config.yaml
dataset: "acted Russian speech (Dusha)"
time_shift_ms: 50
n_mels: 64
targets: ["emotion"]
depths: [12]
stem: "single"
loss: "binary_cross_entropy"
optimizer: "adamw"
learning_rate: 0.0049
cautious_weight_decay: true
max_steps: 25400
batch_size: 64
epochs: 62.4
warmup_steps: 2540
Rows from block 4, named by matrix and row number. Each number is 128 + 32 x the weight over the matrix's rms, rounded and kept within 0 to 255. All counts start at 0.
# c10: first pointwise conv (model.blocks.4.c1.0.weight, 320x320x1), inputs 0-106
c10.227 [104 116 105  68 159 142  91  93 126 127 129  99  75 153 126 129 102 165 117 135 147 199 144 140 160 154  41 174  82 163 117 107  73  93 116 107 131 164 146 125 123 163 184 149 142 103 151 128 100 120 121 114 103 119  92  81  99 158  84  84  79 157 151 108 122 167 122 137 134 114 138 136 122 117 117  79  63 126 125 137 157 116 152 118 142 133 157 151 176 197  95 100 149 161 151  33 127  99 112 141  83 154  81  97 175 138 141]
c10.228 [120 119 115 107 137 109 146 131 134 126  97 138 149 103 115  91 116 123 147 124 156 100 135  58  76 170 127 126 105 109 120 164 107 125  74  71  90 136 135  78  79 105 151 123 135 118 121 143 130 155  89 134 104 122 134 136  97  94 169 113 141 173 117 142 103 127  85  79 116 132  84 127  94 157  71 142 138 132 113 125 125 106 143 106 157 110 103 149 122 145 101 136  86 142 119  83 101 150  83 112 137 106 109 125 133 119 156]
c10.229 [100 128 113 108 145 154 121 127 133 140 149 110 103 160 111 136 119 114 135 134 128 123 137  79 146  71 153 125 184 122 120  84 158 143  97 111 113 106 114 108  80 146 153 116  92 154 110 144 132 144 130 113 143 138 120 122 106 118 106 140 109 119 145 120  86 134  92 126 149 165  89 127 146 102 168 130 102 119 136 151 108 171  97  96 118 121 122  92 139 130 142  88 127 133 154 116 128 131 130 132 178 160 130 126 113  93 147]
c10.230 [ 89 112 148 129 118 103 180 100 140 124 121 120 160  87 102  94 109  82 115  89 135  90 107 127 129 134 133 120 126 146  94 138 134 110 120  97 118 133 129 134  87 102 122 123 163 105 140 121 102 116 105 106  81 152 130 149 128 107 153 151 160 185 111  88  76 161  88 100 129 128 113 150 141 148  86 157 139 137 106  85 135 127 114  66 130 106 120 149 142  92 109  84  68 143 130 102 120 142 112 100 128 112 114 100 133 100 169]
c10.231 [135 140 100 143  52 135 124 144  61 121 153  68 155  83  76 142 191 114 138 114  94  81 150  85 101 139 137 109 135  92 147 114 163 129 138  96 114 110 139  86 121  79 129 159 143 134 119  71  76 135 161 126 173 126 125 137 116  47 163 112 129 194 131 104 101  60  87 146 109 123 103 145 142  59 121 144 134  94  75 124 180 145  61 127 184 181  88  93 179 120 170  91 177 100  95 177 119  80  95 109  88 100 121  59 145 109 166]
c10.232 [109  66 135 134 142 132 126 112 105 100  89 124 114 110 108 154 138 124 187 126  68 162 163  97 119 131 144 152 132 148  78 124 119 153 143 126  85  79  97  65 110 139 134  58 114 108  89  98 134 135  82  97 116 114 149 141 135  68 136 120 114 108 111 110 130 136 145  75  99 142  83 134  81 184 126 129 140 151 135 158  89 148 136 124 135  85 113 125 120 163 151 170 153  74 153  99 130 134 106 135 145 108  46 164  85 123  72]
c10.233 [108  60 136 137 191 134 131 127 137  80 124 130 103 127 130 135  87 175 166 145 104 155  86  96  87 141 181 159 158 162 109 130 162 115 120 127  93 132 128  74 146 142 102  55 109 102 134 120 133 116  88 123 102 139 155 111 124  75 118 131 119 133 102 141 113 140 158  91 141 115  94 157 122 186  99 106 131  96 114 121  85 115 184 136 153  75 145 146 129 152 112 168 103  99 138 145 168 104 148 115 151 113  84 158 109 150  60]
c10.234 [144 206 155  61 125 117 165 132 116 128 135 186 114 113 143 131 124 164 174 160 137 173 159  68  93 105 151 135  94 154 157  97 182 117 114 168 115 144 121 136  54 123 167 123 121 126 136 115 141 162 114 115  98 140 111  93 145 114 172 219  92 133 162 168 164 139 109 123 131  91 114 141  96 104 157 120  50 116 149 177 100 133 108  89 149 150 156 111 116 109 121 156 124 169 173 174 131 138 138  59  92 136 182 126 148 138  83]
c10.235 [ 71 139  85  48 155 149 162 112 119 142 153  95  64 148 120 137 104 125 120 156 165 136 145 142 145 133  27 150 104 157 102 100  64 115 106 116 100 158 170 116 150 165 134 142 121  84 141 124 110 111 126 130 147 106 130  66  87 137  95 120  67 144  97 109 133 174 123 147 156 101 137 160 136 122 129  63  49 141 125 124 135  57 167 126 156 135 123 172 115 182  89 152 182 153 198  38 116  93 118 128  95 160 122 156 147 135 153]
c10.236 [ 94 108 165 103  87 145 124 108 115 123 116 127 166  99 110  93 110  61 122 127 134 146 132 127 126 174 131 123 129 118 127 122 139  87 100 145 109 131 103 113  77 106 147 118 170 109 119 124 142 153 117 104 109 117 123 134 148 118 167 139 128 143 140 106  86 168 141 132 150 146 132 142 124 125 155 136 121  91 116 140 129 138  80  90 101 119 168 129 151 159 101 106  80 123 162 142 103 134 106 144 129 113 119 113 127 121 157]
c10.237 [ 92 149 136  46 103 136 143 105  93 126 128 114  97 122 167  99 161 179 161 144 168 160 114 104 115 148 103 151  91 173 156  83  85 152  57 119 152 144 162 147 143 130 163 141 118 105 160 139 131 126 119 161 136 114  76  97 127 151  77 136  93 155 128 171 125 144  95 133 174 132 123 123 150  57 166 112  33 120 100 143 135 129 171 117 158 114 166 160 158 157 155 172 130 166 162  52  89  83 118  91 110 124 103 125 182 107 182]
c10.238 [117  69 146 144 183 159 134 124 112  64 159 141 102 141 129 134 113 167 179 153 113 166  88  80 104 153 179 136 154 204 119 132 147 130 119 134 101 183 107 121 148 109  99  70 140 100 144 128 136 114 105 172 104 148 159 126 112  81 165 126 112 151 121 137  96 121 162 111 178  96  84 141 137 166 104 120 113 122 126 142 106 105 220 157 155  85 153 148 148 132 112 177  73  86 142 157 146 104 162 150 153 124  97 134 105 136  66]
c10.239 [102  98 127 140 134 163 130 112 130 138 156 115 130 128 114 110  92  93 168 108 114 135  69  96 104 114 151 126 163 128 132 155 177 147 112 124 117 168 107 117 121 101  74 122 133 101 118 110 118 128 122 152 125 116 145 135 151  63 122 132 146 130 120 134  80 125 152 132 130 116  85 138 148 150 104 131 139 128 158 114 122 141 113 156 161 107 127 162 151 130  95 145  98 105 159 164 158 138 149 133 178 133 109 151 122 130  90]
c10.240 [172 199 167  55 154 107 194 132 131 214 101 151 109 173 148 160 136 158  98 151 117 159 203 118 109 136 255 115 102 131  64  55 154 205 149 178  42  86 122 110  47 165 147 151 161 129 126  92 174 137 140 158 203 157 118  97 156  79 172 204  70 112 185 188 185 136 133 108 109 110 129 131  90  83 167  77  90 111 132 162  99 160  68 183 226 125 141  50 169 139 122 159 140 148 132 207 144 147 170 172 101 143 158 133 116 163 141]
c10.241 [101 104 101 132 124 129 132 114 111 131 113 111 117 104 113 141 129  76 151 126 113 124 101 127 124  94 146 125 138 119 110 124 128 131 126 102  91 133  98  96 120 111 134 111 130  91 104 113 139 114 107 115 126 118 131 127 117 118 133 133 126 125 106 103 107 119 111 105 134 116 125 122 119 138 134 137 127 134 131 117 125 107 129 144 137 117  86 116 116 131 131 133 135  95 125 115 120 135 122 125 112 122 121 105  91 120 133]
c10.242 [109 167 116  76 144 127 126 105 110 131 143 117  92 165  96 140 114 142 169 146 197 162 131 145 156 127 110 109 129 144 122 114 112 134 134 117 134 130 147 127 160 147 151 127 147 130 157 121 138 137 163 124 140 138 149  79  88 161 126 146  84 124 137 118 154 134 113 152 152 164 136 135 165 118 138  85  69 149 127 115 135 127 185  92 180 116 140 157 133 141 121 131 167 164 179  78 135  93 140  98 154 149 130 142 170 121 155]
c10.243 [120 128 127 129 127 132 124 117 127 130 130 127 134 128 121 113 120 128 116 125 127 133 129 110 130 120 128 126 109 117 129 118 131 129 129 126 114 127 132 124 127 130 121 122 120 110 124 116 127 126 131 127 126 111 128 129 131 119 130 131 126 128 125 132 119 119 108 131 130 109 114 118 109 128 123 129 129 128 126 128 123 120 128 122 119 124 129 117 128 131 127 137 122 130 120 129 132 120 131 127 104 127 120 129 125 121 129]
c10.244 [109  85 111 117 127 133 105  85 107 110  94 109 122  77  68 150 132 123 203 157  87 135 178  97  93 114 138 133 163 126  56 113  90 119 151  69 119 128 124  91 111 127 144  61 125 140  81 122  95 110  39  69  62 127 119 150 119  89 116 116 101  96 141 112 121 111 132  44 109 159  96 105 125 160 131 139 113 127  84 165  85 167 187 132 152  69 111  93 123 130 174 200 106  90 145  92 128  93 106 104 154 105  85 155  92 102 133]
c10.245 [139 121 137 115 120 117 134  77 134 111 118  99 123 180 134 170 134 135 125 137 143 177 154  95 136 173 218 124 108 116  78 105 143 190  70  92 133 147 137 138 119 145  86  92 160 110 143 114 101 138 140 131 177 143 137 119 121 110 150 147 140 117 162 109 119 107  75 129 117 118 105 144 120  94 174 115 138 118 109 121  98 132  83 157  97 168 150 109 101 133 124 129 160 150 157 137 129  89 133 180 103 135  83 143 158 121 157]
c10.246 [142  43 127 143 142 123 130  90  94 111 126 123  95 106  80 154 119 130 176 140  70 158 103 101 103 137 168 152 166 158  99 134 159 131 132  81 139 175 112 119 107 121  89  38  97 161 116 113 123 121  79 112  96 127 171 121 117  75 149 162 104 119 140 138  92 136 160  83 123 151  91 128 138 181 109 120 131 153 104 124  78 147 219 126 147  82 127 166 111 161 116 172  88  80 125 127 133  55 148 127 189 133  68 187  94 128   2]
c10.247 [127 122 143  88 109 124 132 134 137  83 104 109 133 120 120 136 110 102 114 125 149 109 111  96 132 144 126 116 111 120 140  92 145 121  97 115 118 116 128 136 123 131 132 155 136 130 149 110 109 151 122 173 103 133  98 104 112 148 139 121  93 141 144 121 136 133 107  86 104 139 116  94 146 104 118 108  94 121 110 150 123 122 121 158 147 123 124 120 120 111 116 150 147 154 128 108 138  88 135 125 120 111 147 122 114 115 144]
c10.248 [ 97 153 139  90 125 130 132 115 141 128 149 122  94 143 117 112 120 139 142 147 153 145 135 119 121 112 125 147 110 122 133 110 138 106 124 113 161 154 149 122 136 153 120 140 131 143 142 124 142 132 127 132 112 120 105  85 136 137 122 123  99 130 126 129 144 133 123 143 122 137 131 126 142 112 149  97  90 129 121 134 124 146 141 130 143 129 141 135 112 152 115 143 142 154 136 102 136 123 113 152 111 116 126 148 147 123 124]
c10.249 [110 174  95  76 145 156 114 135 124 162 183  77  89 143  69 106  86 116 153 168 183  83  91 145 129 128  57  71 129 161 157 117 132 141 123 144 119 122 162 118 147 164 134 155 124 103 151 143 179 163 120 139 123 133  63 100   0 142 117 126 135 142  75 150 128 146 118 131 153 160 126 110 164 115 176 121  89 164 109 135 165  87 185 126 173 151 127 162 113 119  84 105 150 175 188 101 116  45  96 122 190 120  88 150 174 121 114]
c10.250 [115 150 110  70 152 167 103 122 114 156 175 102  71 129 101 121  73 123 149 171 189  95 119 145 135 145  38  91 118 187 130 109  98  87 114 123 120 140 133 114 163 138 119 149 167 120 153 149 187 134 116 131 101 139  99  76  35 143  81 115 117 151 106 135 136 166 115 133 156 114 132 110 167 130 131  92  74 161 115 137 160  98 179 139 163 105 116 157 148 135  69  93 158 151 208 127 122  76  78 129 164 134 110 140 164 125 140]
c10.251 [124 154 131 147 134 119 133  71 102  83 141 140 119 138 128 113 106 132 160 139  71  81  69 103 113 116 126  76 168 112 121 104 159 101 104 107 110 133 162 177 155 116 115 121  91 150 118 159 134 116 147 156 121 120 155 144  76 115 132 105 151 126 127 143 128 116 131 131 122  94 123  58 183  97  98 117 138 111 128 138 141 130 162 135 127 181 149 166 125  90  73  28  96 126  60 171 130  91 121 136 181  87  86 122 158  91  96]
c10.252 [124 161  80  57 130 160 108 119 108 170 189  89  75 128  89 107  95 117 147 178 191  90 100 141 122 136  46  90 119 148 128 111 123  93 112 132 132 151 149 126 146 134 127 149 159 104 156 131 207 159 117 118 109 127  96  67  37 149 106 125  97 146 109 157 128 159 113 143 149 146 121 114 169 123 130  84  62 174 124 141 164  95 171 130 148 124 124 164 128 127  80  98 130 162 182 106 111  74  96 138 183 129  90 131 182 124 118]
c10.253 [120  52 144 124 108 143 144 112  78  43  72 111 121  43  92 154 147 104 184 153  95 125 125  92 131 150  83 158 144 121 105 123  99  85 133 134 109 109 137  77 135 119 139 108 116 119  95  94 158 138   1  64  41  86 117 149 140  62 173 132 117  94 110  94 106 146 138  37 132 157 100 140  93 193  99 145 118 163  82 160  77 140 149 163 150  56 127  90 112 194 173 178 101  98 113  86 134  81 123  89 148 110  49 182 108 116 127]
c10.254 [122  72 149 115 150 107 164  78  94 191  82 133 139 162 113 147 144 143  95 146  69 179 180 109 112 120 230 138 114 118 104  98  75 188  84 157 113  53 135 141 109 142  73 112 157 107 147  62 154 131 144 141 199 153 134 120 148  78 209 198 114 121 145 115 132 138 137  87  77 139  77 123 150  85 141 126 107 132  93 146 117 135 113 140 151 168 160  49 112 130 127 189 156 143 179 175 154 105 138 145 113 129  65 122 135 141 118]
c10.255 [130  58 135 140 152 124 125 107 102 104 109 113  95 106  64 155 122 119 190 145  82 160 124 100 102 126 165 159 163 134  96 130 129 129 121  86 133 151 130 107  77 131  99  58  95 142 107 104 138 119  71 112 104 129 161 124 127  51 147 161 101 117 130 113  76 149 152  71 116 173  83 139 132 177 136 127 133 142 114 141  78 145 210 132 162  75 125 138 100 172 121 182  96  95 115 113 132  62 123 130 181 126  46 204  94 128   1]
c10.256 [111 136 116 106 106 122 115 129 113 143 130 121 106 140 161 107 123 117 159 159 173 119 154  78 127 114  96 138  85 109 138  98 156  97  95 126 152 132 112 128  95 120 153 117 123  82 115 150 177 137 141 108 150 107 127 115 119 110 142 131 150 115 125 129 161  69  89 134 129 115  82 166 110 158 129 107 137 125 115 157 116  91  99 108 169 157 151  96 118 137 120 110  81 137 153 164 116  97 107 115 163 113 122 100 116 121 119]
c10.257 [113  72 131 144 130 141 118  92  78  89 133 110 114 105  56 148 139 124 166 149  88 161  97  89 113 145 146 123 185 118 137 128 112 139 111  87 124 137 131  84 116 111  44  65  98 164  96  99 135 115  98 126 102 108 145 136 131  57 132 152 121 107 130 130 106 119 141  85 165 166  68 112 146 158  84 136 139 149 137 147  95 156 195 172 146  86 136 147 109 161 119 174  98  92 111 118 144  77 130 115 190 160  58 181 116  99  52]
c10.258 [127  69 126 152 101 129 115 143 160 115 106 117 122 113  98 121 124 106 112 108 164 184  70 161 125 157  99 113 169 138 116 146 113 119 145 108 119 154 124 110 120  91  93 121 103 149 137 137  97  95 116  98 107 140 152 130 151 175  98 100 143 133 128  74  82 169 130 107 115 123 153  99 163 180  93 124 126 126 128 101 142 122 113  99  95 144 124 191 145 143  92 147 107  92 182 107 121  99  89 132 139 117 126 113  94 124  85]
c10.259 [ 95 109  99 131 128 128 135 114 117 121 118 120 112 110 121 146 129  94 156 121 118 115 104 113 129  97 132 127 140 120 117 126 128 124 117 110 108 130 113 116 120 119 106 120 137 114 117 106 128 132 116 119 125 123 131 120 120 111 132 133 124 125 120 113 120 105 117 107 131 109 117 122 139 135 127 128 119 132 128 118 123 127 144 135 135 113 108 120 119 126 128 133 138 112 119 122 125 133 124 122 117 122 110 110 121 125 131]
c10.260 [136 147 154  94 114 103 143  89 119 176  96 159 127 143 171 182 154 132 125 148 179 195 131  98 159 183 255 152 111 142  56 111 107 212 108 113 151 147  62 143  47 139 114 105 216 112 126 146 136 148 150 159 216 149 124 107 153 151 168 195 125 111 169 177 170 142  89 143 124  84 102 117  85  80 210  91 115 195 128 159 123 144 105 171 150 138 128 180 157 172 138 149 173 143 126 156 125  97 134 197  58 110 158  74 131 106 186]
c10.261 [104 142 127  89 111 125 106 129 116 103 109 136 128 102 129 117 120 108 101 129 120 117 124 102 123 145 108 124  97 123 151  92 154 108  89 136 131 116  99 122 136 124 132 128 121 104 128  96 174 131 129 142 118 113 114  94 119 133 140 123  87 117 131 120 153 148  94 124 146 110 121 104  85  97 101  98  86 126 117 154 115 110 132 158 141 133 112  90 138 108  96 122 109 115 137 117 134 143 139 131  85 115 128  96 123  96 144]
c10.262 [144  40 130 134 119 111 121 110  91 117 104 113  86  99  58 166 129 122 181 123  66 159 138  99 114 122 155 157 153 139  90 133 127 128 132  96 128 138 104  91  71 127 115  32  95 142 100 123 128 116  70  99 109 133 172 113 122  65 151 162  93  72 133 122  91 144 164  71 110 165  91 130 108 187 140 117 127 150 105 147  75 148 209 124 157  63 129 156 104 159 119 184 102  74 132 109 108  57 132 118 182 124  43 192  94 114  10]
c10.263 [ 77 140 106 102 149 152 163 130 102 156 175 109  73 123  91 137 125 135 123 159 170 120 145 142 122 171  78 114 153 169 126 133  88  83 119 113 113 158 139  91 148 117 130 141 125  94 133 133 206 205 102 122 103 117  98 105 105 126 113  96 138 149  92 145 143 181 126 107 143 104 129 136 136 139 116 110 153 117 112 134 170  69 173 121 162  86  98 153 128 163 110 112 171 130 231  15 123  76 106 123 100 154 110 155  86 131 129]
c10.264 [ 60  88  95  90 124 108 128  98  98  59 120  98 147  54 118  94 158 107 177 140 177 103 101 139 110  92  23 144 107 100 153 111  89  74 110 123 126 105 123 117 212 109 147 155 123 112 117  88  78 173  91 116  72 112 115 152 113 115 135  74 139 151  86 109  92  96  98  99  89 171 107 105 155 112  78 156 102 142  83 118 146 121 142  80 123 134 128  88  94 107 181  68 127 134  53  16 164  82  96  72 148  91 144  83  96  96 156]
c10.265 [138  60 130 136 149 127 109 108  90  95 111 118 105 109  75 152 121 132 183 154  89 151 108  98 116 131 171 147 156 136  85 130 133 129 122  86 126 127 135  91  90 136 112  58 101 148 111 122 129 118  74 113 101 126 157 130 121  51 139 154 107 115 121 117  97 143 154  81 129 172  77 125 130 167 138 122 130 137 117 145  75 143 212 135 152  79 128 131 100 148 121 179  96  99 104 117 133  76 128 130 185 123  49 206 107 128  10]
c10.266 [146 199 127  84 172 118 204 173 135 134 131 103 145 153 116 150 132 156 178 136 105 121 185 108  89  94 159 113 112 128 127 130 170 159 140 170  65 119 156  51  74 186 157 151 123 108 133  73 199 177  70 128 136 130 113 124 116  88 187 157 118 155 122 149 128  78 116  84 135 129 131 144  77  85 160 163 108 109 124 170 120 109 123 141 212 140 116  79 124 121 136 182 146 152 146 188 104 112 142  61 184 130 176 123 130 147  69]
c10.267 [157 182 129  73 165 137 147 144 116 126 140  85 115 142 109 135 129 170 188 141 155 107 147 152 144 135 158 107 109 129 159 104 131 169 151 145  59 116 150  83 135 174 114 150 132 111 147 109 210 126 137 133 160 171 111  97 106 142 157 163 101 126 114 178 141 131 115 123 138 134 147 133 136  67 169 103  79 168 139 133 124 124 167 117 198 109 124 132  90 113 135 163 148 165 170  95 105 107 130 129 186 118 140 154 156 136 141]
c10.268 [133 119 117 107 135 131 141 132 133 113 130 131 132 126 139  95 139 135 125 138 132  85 142 123 130 128 113 124  74 116 109 111 156 130 116 132 121 130 127 139 149 121 126  98 131  70 120  90 156 137 128 113 119 119 124 112 119 132 126 112 135 111 126 150  97 122 105 124 141  95 117 128 110 109 144 112 141 123 129 135 126  87 134  99 110 152 115 106 136 102 123 106 117 129 143  75 136 107 126 116 115 134 119 116 122 125 126]
c10.269 [130  48 133 140 144 136 123  94  94  92 123 140 100 104  88 155 120 142 181 160  77 154 113 104 104 135 171 156 168 154 101 136 153 132 131 101 138 156 119 113 112 133 114  43 104 163 124 113 124 114  71 103 104 131 161 123 115  70 140 164 104 117 130 131  88 139 161  86 146 156  86 133 141 173 126 124 133 161 104 157  81 149 220 134 151  87 128 152 112 156 129 169  93  89 119 139 135  80 141 133 190 126  54 186 100 129  15]
c10.270 [107  46 149 133 114 144 136 110  83  65  71 119 118  55  71 156 143 111 193 143  88 147 132  92 119 138 125 165 149 134 102 129 115 117 133 107 103 124 123  59  95 115 132  48 119 131  84 125 147 129  27  61  65 104 132 139 138  64 172 135 117  92 111  89  97 158 151  33 116 158 100 127  99 183  99 140 127 140  84 172  79 135 180 153 149  72 127  91 127 189 163 183 107  81 131 108 143  65 122  86 160 121  37 179  96 128  98]
c10.271 [114 134 152  86 121 111 168 105 143 191  89 142 115 162 135 174 152  89 113 153 143 168 186  95 136 142 255 107 107 138  52 129 100 220 103  88 103 133 102  92  50 168 172 106 196  90 136 130 151 138 144 163 229 142 110  99 167 101 165 205 123 109 175  90 193 152 100 127 128 122 120 135  88 105 216  83 109 144 135 161 139 143  58 182 182 111 141 113 157 166 141 150 171 164 150 164 131 127 126 223  71 151 138 131 120 121 174]
c10.272 [118 132  61 138 142 158  79 122 108 144 142 116 128 128 111  98  95 126 144 171 206  82 106 127 144 128  83 101 184 157 119 122 121  85 110 131 138 138 132 138  97 119 134 122 144 109 161 144 160 155 104 133  96 117 138 156  47 136  88 113 159 157 104 162 130 155 114 142 146 155 104 114 166 145 139 124 133 171 122 145 155  88 170 155 149 131 112 178 139 146  79  87  76 151 157  98 116  76 131 120 185 123  68 158 151 117  86]
c10.273 [135  38 129 142 144 120 101  93  91 109 107 125  97 103  69 167 129 135 184 151  70 169 133 100 109 129 158 162 158 146  90 135 123 131 132 108 139 140 110 104  88 128 118  30  98 141 102 130 115 115  67  95 109 137 173 119 127  68 136 174 102  89 132 124  97 139 160  76 115 167  90 136 119 182 140 120 134 165  97 174  74 154 212 126 161  77 138 141 112 159 125 180  99  81 135 122 129  59 139 126 186 127  27 189  97 121  16]
c10.274 [100 148 135  77 153 143  82 112 108 130 110 137  58 108 137 144  84 122 148 133 112 126 146 179 118 160  61 125  78 148 126 134 137  68 147 131  87 136  85 123 146 116 190 151 121  71 116 140  88 124 111 112  93 111  93  78 108 164  70 141 119 149 126 132 106 145 124  90 125  92 186 132 123 103 134  50 118 111 110 176 142  89 127 108 146 135  98  95 163 121  93 142 148 105 192 144 132 106 103 138 126 129  83  47  84 131 106]
c10.275 [138 162  74 138  71  69 163 165  59  79 126  51 158  81  82 109 168 122 136 124  58  35 142 124 107  83 134 111 119  10 131  88 182 102 157 106  93  91 112  36  53 120 173 133 143 117 145  87 218 139 101 133 121 112  67 160 141  92 198 100 109 129 106 105 163  82 169  99 142 129 150 164  90  63  66 169 135  73  87 151 148 145   6  87 182 105 115  74 166 134 169  78 157  78  85 181 116 188 143 111 146 103 155  56 111 152 121]
c10.276 [ 97 151 141  95 131 126 129 121 139 142 148 109  97 148 123 117 124 115 133 156 177 140 140 118 143 119 124 144 103 117 140 121 124 121 121 115 144 142 152 128 136 151 124 138 129 108 156 134 145 148 138 126 119 123 121 100 143 145 122 117 107 136 137 104 140 120 131 131 112 118 136 128 120 101 146 108 100 128 125 131 129 119 151 127 131 118 153 128 116 122 119 153 128 169 136 112 144 125 125 144 111 137 145 156 153 128 135]
c10.277 [159 141  69 109 116  90 178 129  71 110 119  79 135 122 124 153 139 121 147 135  73 110 156 104 110  12 124 140 132 124 136  21 114 127 135 114  73  85 160  73 126 163 129 122  95 146 112  85 165 118  94 109 148 138 151 106 119  75 149 157  69 139 107 153 110  95 129  93  94 114 122 131 116 125 139  80  91 140 101 132 102 125 114 119 193  62 134 123 103 163 127 102 201 128 105 200 126 111 120 156 101 115 132 128  98 120  94]
c10.278 [ 73  58 123 112 117 135  80 142  61  28  96 121 130   8 110 144 147 108 182 173 100 120 104 125 122 134  62 141 133 120  97  81  88  83 152 134  91 114 132  45  88 111 146 158 118 124 123 103 138 148   0  75  29  72 122 166 109  69 177 105 110  96  71 140 136 117 150   0 121 181 124 144  81 182  90 157 105 147  77 187 114 133 148 140 130  64 136  70  86 193 171 169 106 107 109  44 135 114  98  84 157  94  92 186 112 132 142]
c10.279 [102 134 101  79 114 130 142 107 125 111 139 112 103 135  99 123 118 122 137 131 154 127 124 108 130  94  93 118  89 137 120  95 112 108 100  93 107 129 136 103 140 122 136 124 111  87 131 117 167 109 148 122 128 137 125  77  90 129 119 129  90 129 111  93 148 132 101 151 146 108 119 114 101 111 155  90  74 126 127 116 136  87 134 129 137 103 110 152 104 145 111 134 153 146 210  66 130 109 124 110  68 134 119 135 126 118 149]
c10.280 [109  72 128 133 125 156  96  85 104  67 123 113 120 111  84 112 106 124 195 144 106 125  73  85  98 130 162 110 159 131 130 117 135 122 113 112 114 111 161 120  99 131 131  94 118 145 128 128 118 114  84 147  97 123 132 137  98  72 159 134 118 131 120 121 109 131 139 118 147 132  69 121 160 155 134 143 118 146 107 132 109 142 207 138 147 114 150 121  95 138 144 174  72 107  89 130 145 118 129 125 193 137  51 191 147 128  41]
c10.281 [144  95 105 134 129 136 149 138 158  84 106 136  89  89 144 152 102 137 107  92 115 186  84 150 172 171 115  88  88  99  53 126 100 104 149  57  70 135 115 135 165 115 145  99  65 105  85 142 107 117 125  63  68 144 143  64  98 134 119 166  73 113  94 147 106 131 149 102 118  91 151  60 142 168  81  83  92 133 116 126 133 116 130  98 151 119 113 136 120 104  83 160  83 104 179 157 113 132 110 171 105 106  69 150 143 133 126]
c10.282 [141 179 148 129 152 118 187 151 119 152  95 121 141 168 119 170 153 141 152 152  90 169 210 143  99 120 255 110 120 125  80  70 153 193 154 172  59 111 100  50  73 172 164 144 158 112 123  84 135 132 123 133 196 164 131 136 136  88 168 198 108 103 162 136 162  97 143  88 113 133 140 116 113  68 140 141 125 100 113 153 113 143  93 103 181 150 142  39 147 116 157 189 142 154 145 163 132 128 159 126 126 142 156 106 108 158 142]
c10.283 [148 188 161  63 160  99 162 113 151 207 108 150 115 159 154 165 155 148 117 148 146 193 207 108 138 155 255 137 112 145  64  98 154 216 132 170  97 146 117 140  47 169 126 125 184 114 133 118 166 147 147 160 215 151 124  97 169 122 182 210  93 110 198 181 204 128 129 133 109 105 113 136  86  91 194  76  98 148 137 152 124 129  83 181 182 115 146 105 193 156 141 154 141 166 144 175 131 129 166 185  75 125 149 129 117 139 173]
c10.284 [ 82 146  91  75 148 172 164 149 120 136 185 100  82 146 102 107  81 149 123 184 221  93 129 139 151 146  41  88 129 179 145 118 108 116 113 120 126 130 164  87 169 151 119 146 126 104 150 131 175 165 117 138 108 138 114  96  46 130 107 120 127 162  92 133 134 159 110 126 157 116 120 137 149 133 132 125  83 142 116 143 169  85 163 105 168 101 119 143 137 164  80 131 155 159 225  18 116  64 134 132 120 143 117 148 132 130 154]
c10.285 [140 167 144  97  13  99 163 103  76 144 108  89 160 149 111 114  78  63 130 175  50 120 128  78  69  73 170 126 126  98 131  54 137 110  42 109 101  89 159 139 106 150 114 110  90 127 111  14 172 142  70 149  35 109 107 107 145 135 156 143  53 133 113  63 108 112 128  74 100 182  96 119 141 114 144 129 107 174 104 180 124 128 141 113 226 101 139 163  69 133  92 110 134 143  69 179 167  76  97 139 129 155  86 158 110 130  57]
c10.286 [ 90 102 114 153 130 145 161 135  86  79 108  93 136 103  70 104 117  95 157 152 152 134  71 141 124 131 146 103 181 149 151 152 118 140 124 123  91 141 129  91 135 116 114 134  74 137 132 132 145  95  92 121 120 123 151 160 104 135 127 149 154 153  89  98  84 165 147  87 140 106 137 133 185 159 117 164 129 160 144 136 158 118 153 134 163 114 120 147  99 172 110 156 105 113 146 100 121  47 113 134 176 139 101 163 106 118  66]
c10.287 [111  49 141 131 100 131 120 114  79  79  66 100 100  79  77 155 133  83 184 144  68 146 141  86 106 144 136 145 136 136  70 121 113 108 127 122  73 104 113  53  87 127 143  73 109 112  82 111 166 119  33  70  64 106 135 129 130  45 185 142 102  84 121  89 100 150 140  33  96 160  93 136  86 184 123 119 128 139  85 159  67 131 147 138 156  57 120 109 118 173 147 182 115  78 131 107 132  89 133 105 158 107  41 170  72 122  85]
c10.288 [137 175  54 132 126  78 166 168  78  73 171  54 139  85  70  96 164 157 130 115  55  44 143 128  84  87 136 117 123  11 135  79 193 114 169 109  77  90 127  44  47 115 148 153 126 153 118  94 189 152  87 119 124 106  63 162 126  83 184 115 112 119 107 152 160  97 172  90 139 124 150 150  84  57 115 170 129  61  87 155 166 105   9  85 192 101 101 113 185 121 168  97 135  81 111 178 126 178 162 107 131 126 174  49 105 147 122]
c10.289 [111 169  90  83 153 155 101 127 114 156 185  82  86 145  96  97  79 128 167 182 200  80 102 135 122 105  39  66 126 187 128 122 118 146 110 136  97 137 153 112 157 158 120 150 154 113 139 150 188 193 108 141 127 127  91 115  17 123  87 123 145 162  74 147 126 153 107 131 158 158 109 131 164 137 178 111  93 155 112 141 166  96 184 126 175 121 115 170 122 128  89  72 138 165 196  98 122  58  88 118 187 143  94 160 159 131 124]
c10.290 [123 171 109  55 155 163 124 130 108 139 180  84  76 146  78 111 102 130 150 167 174  88  88 142 123 110  68  81 119 162 147  99 104 136 122 143 107 115 151 117 165 164 140 145 120 117 148 145 199 177 126 138 116 141  67  69  12 142 111 135 117 137  90 156 124 151  92 132 142 165 115 126 165 117 184  73  74 176 110 121 151 100 181 131 174 114 122 157 100 118  77 117 142 171 180  97 121  64 105 123 197 127 100 151 174 117 118]
c10.291 [120  67 138 163 113 146 154 127 115 101 127 117 142  97  65 126 136  65 143 129 144 166  66 121 121 119 127  89 157 130 131 146  77 140 102 105  88 137 116  54  88 121  88 119  61 105  91  90 135 117 113 141  98 101 136 153 127 113 113 142 177 125  67  74 109 163 136  89 120 132 117 131 108 164  97 155 154 151 147 111 156  90  89 139 199 127 121 168  68 178 111 178 116  97 203  71 137  21 121 127 144 151 102 150  93 136  71]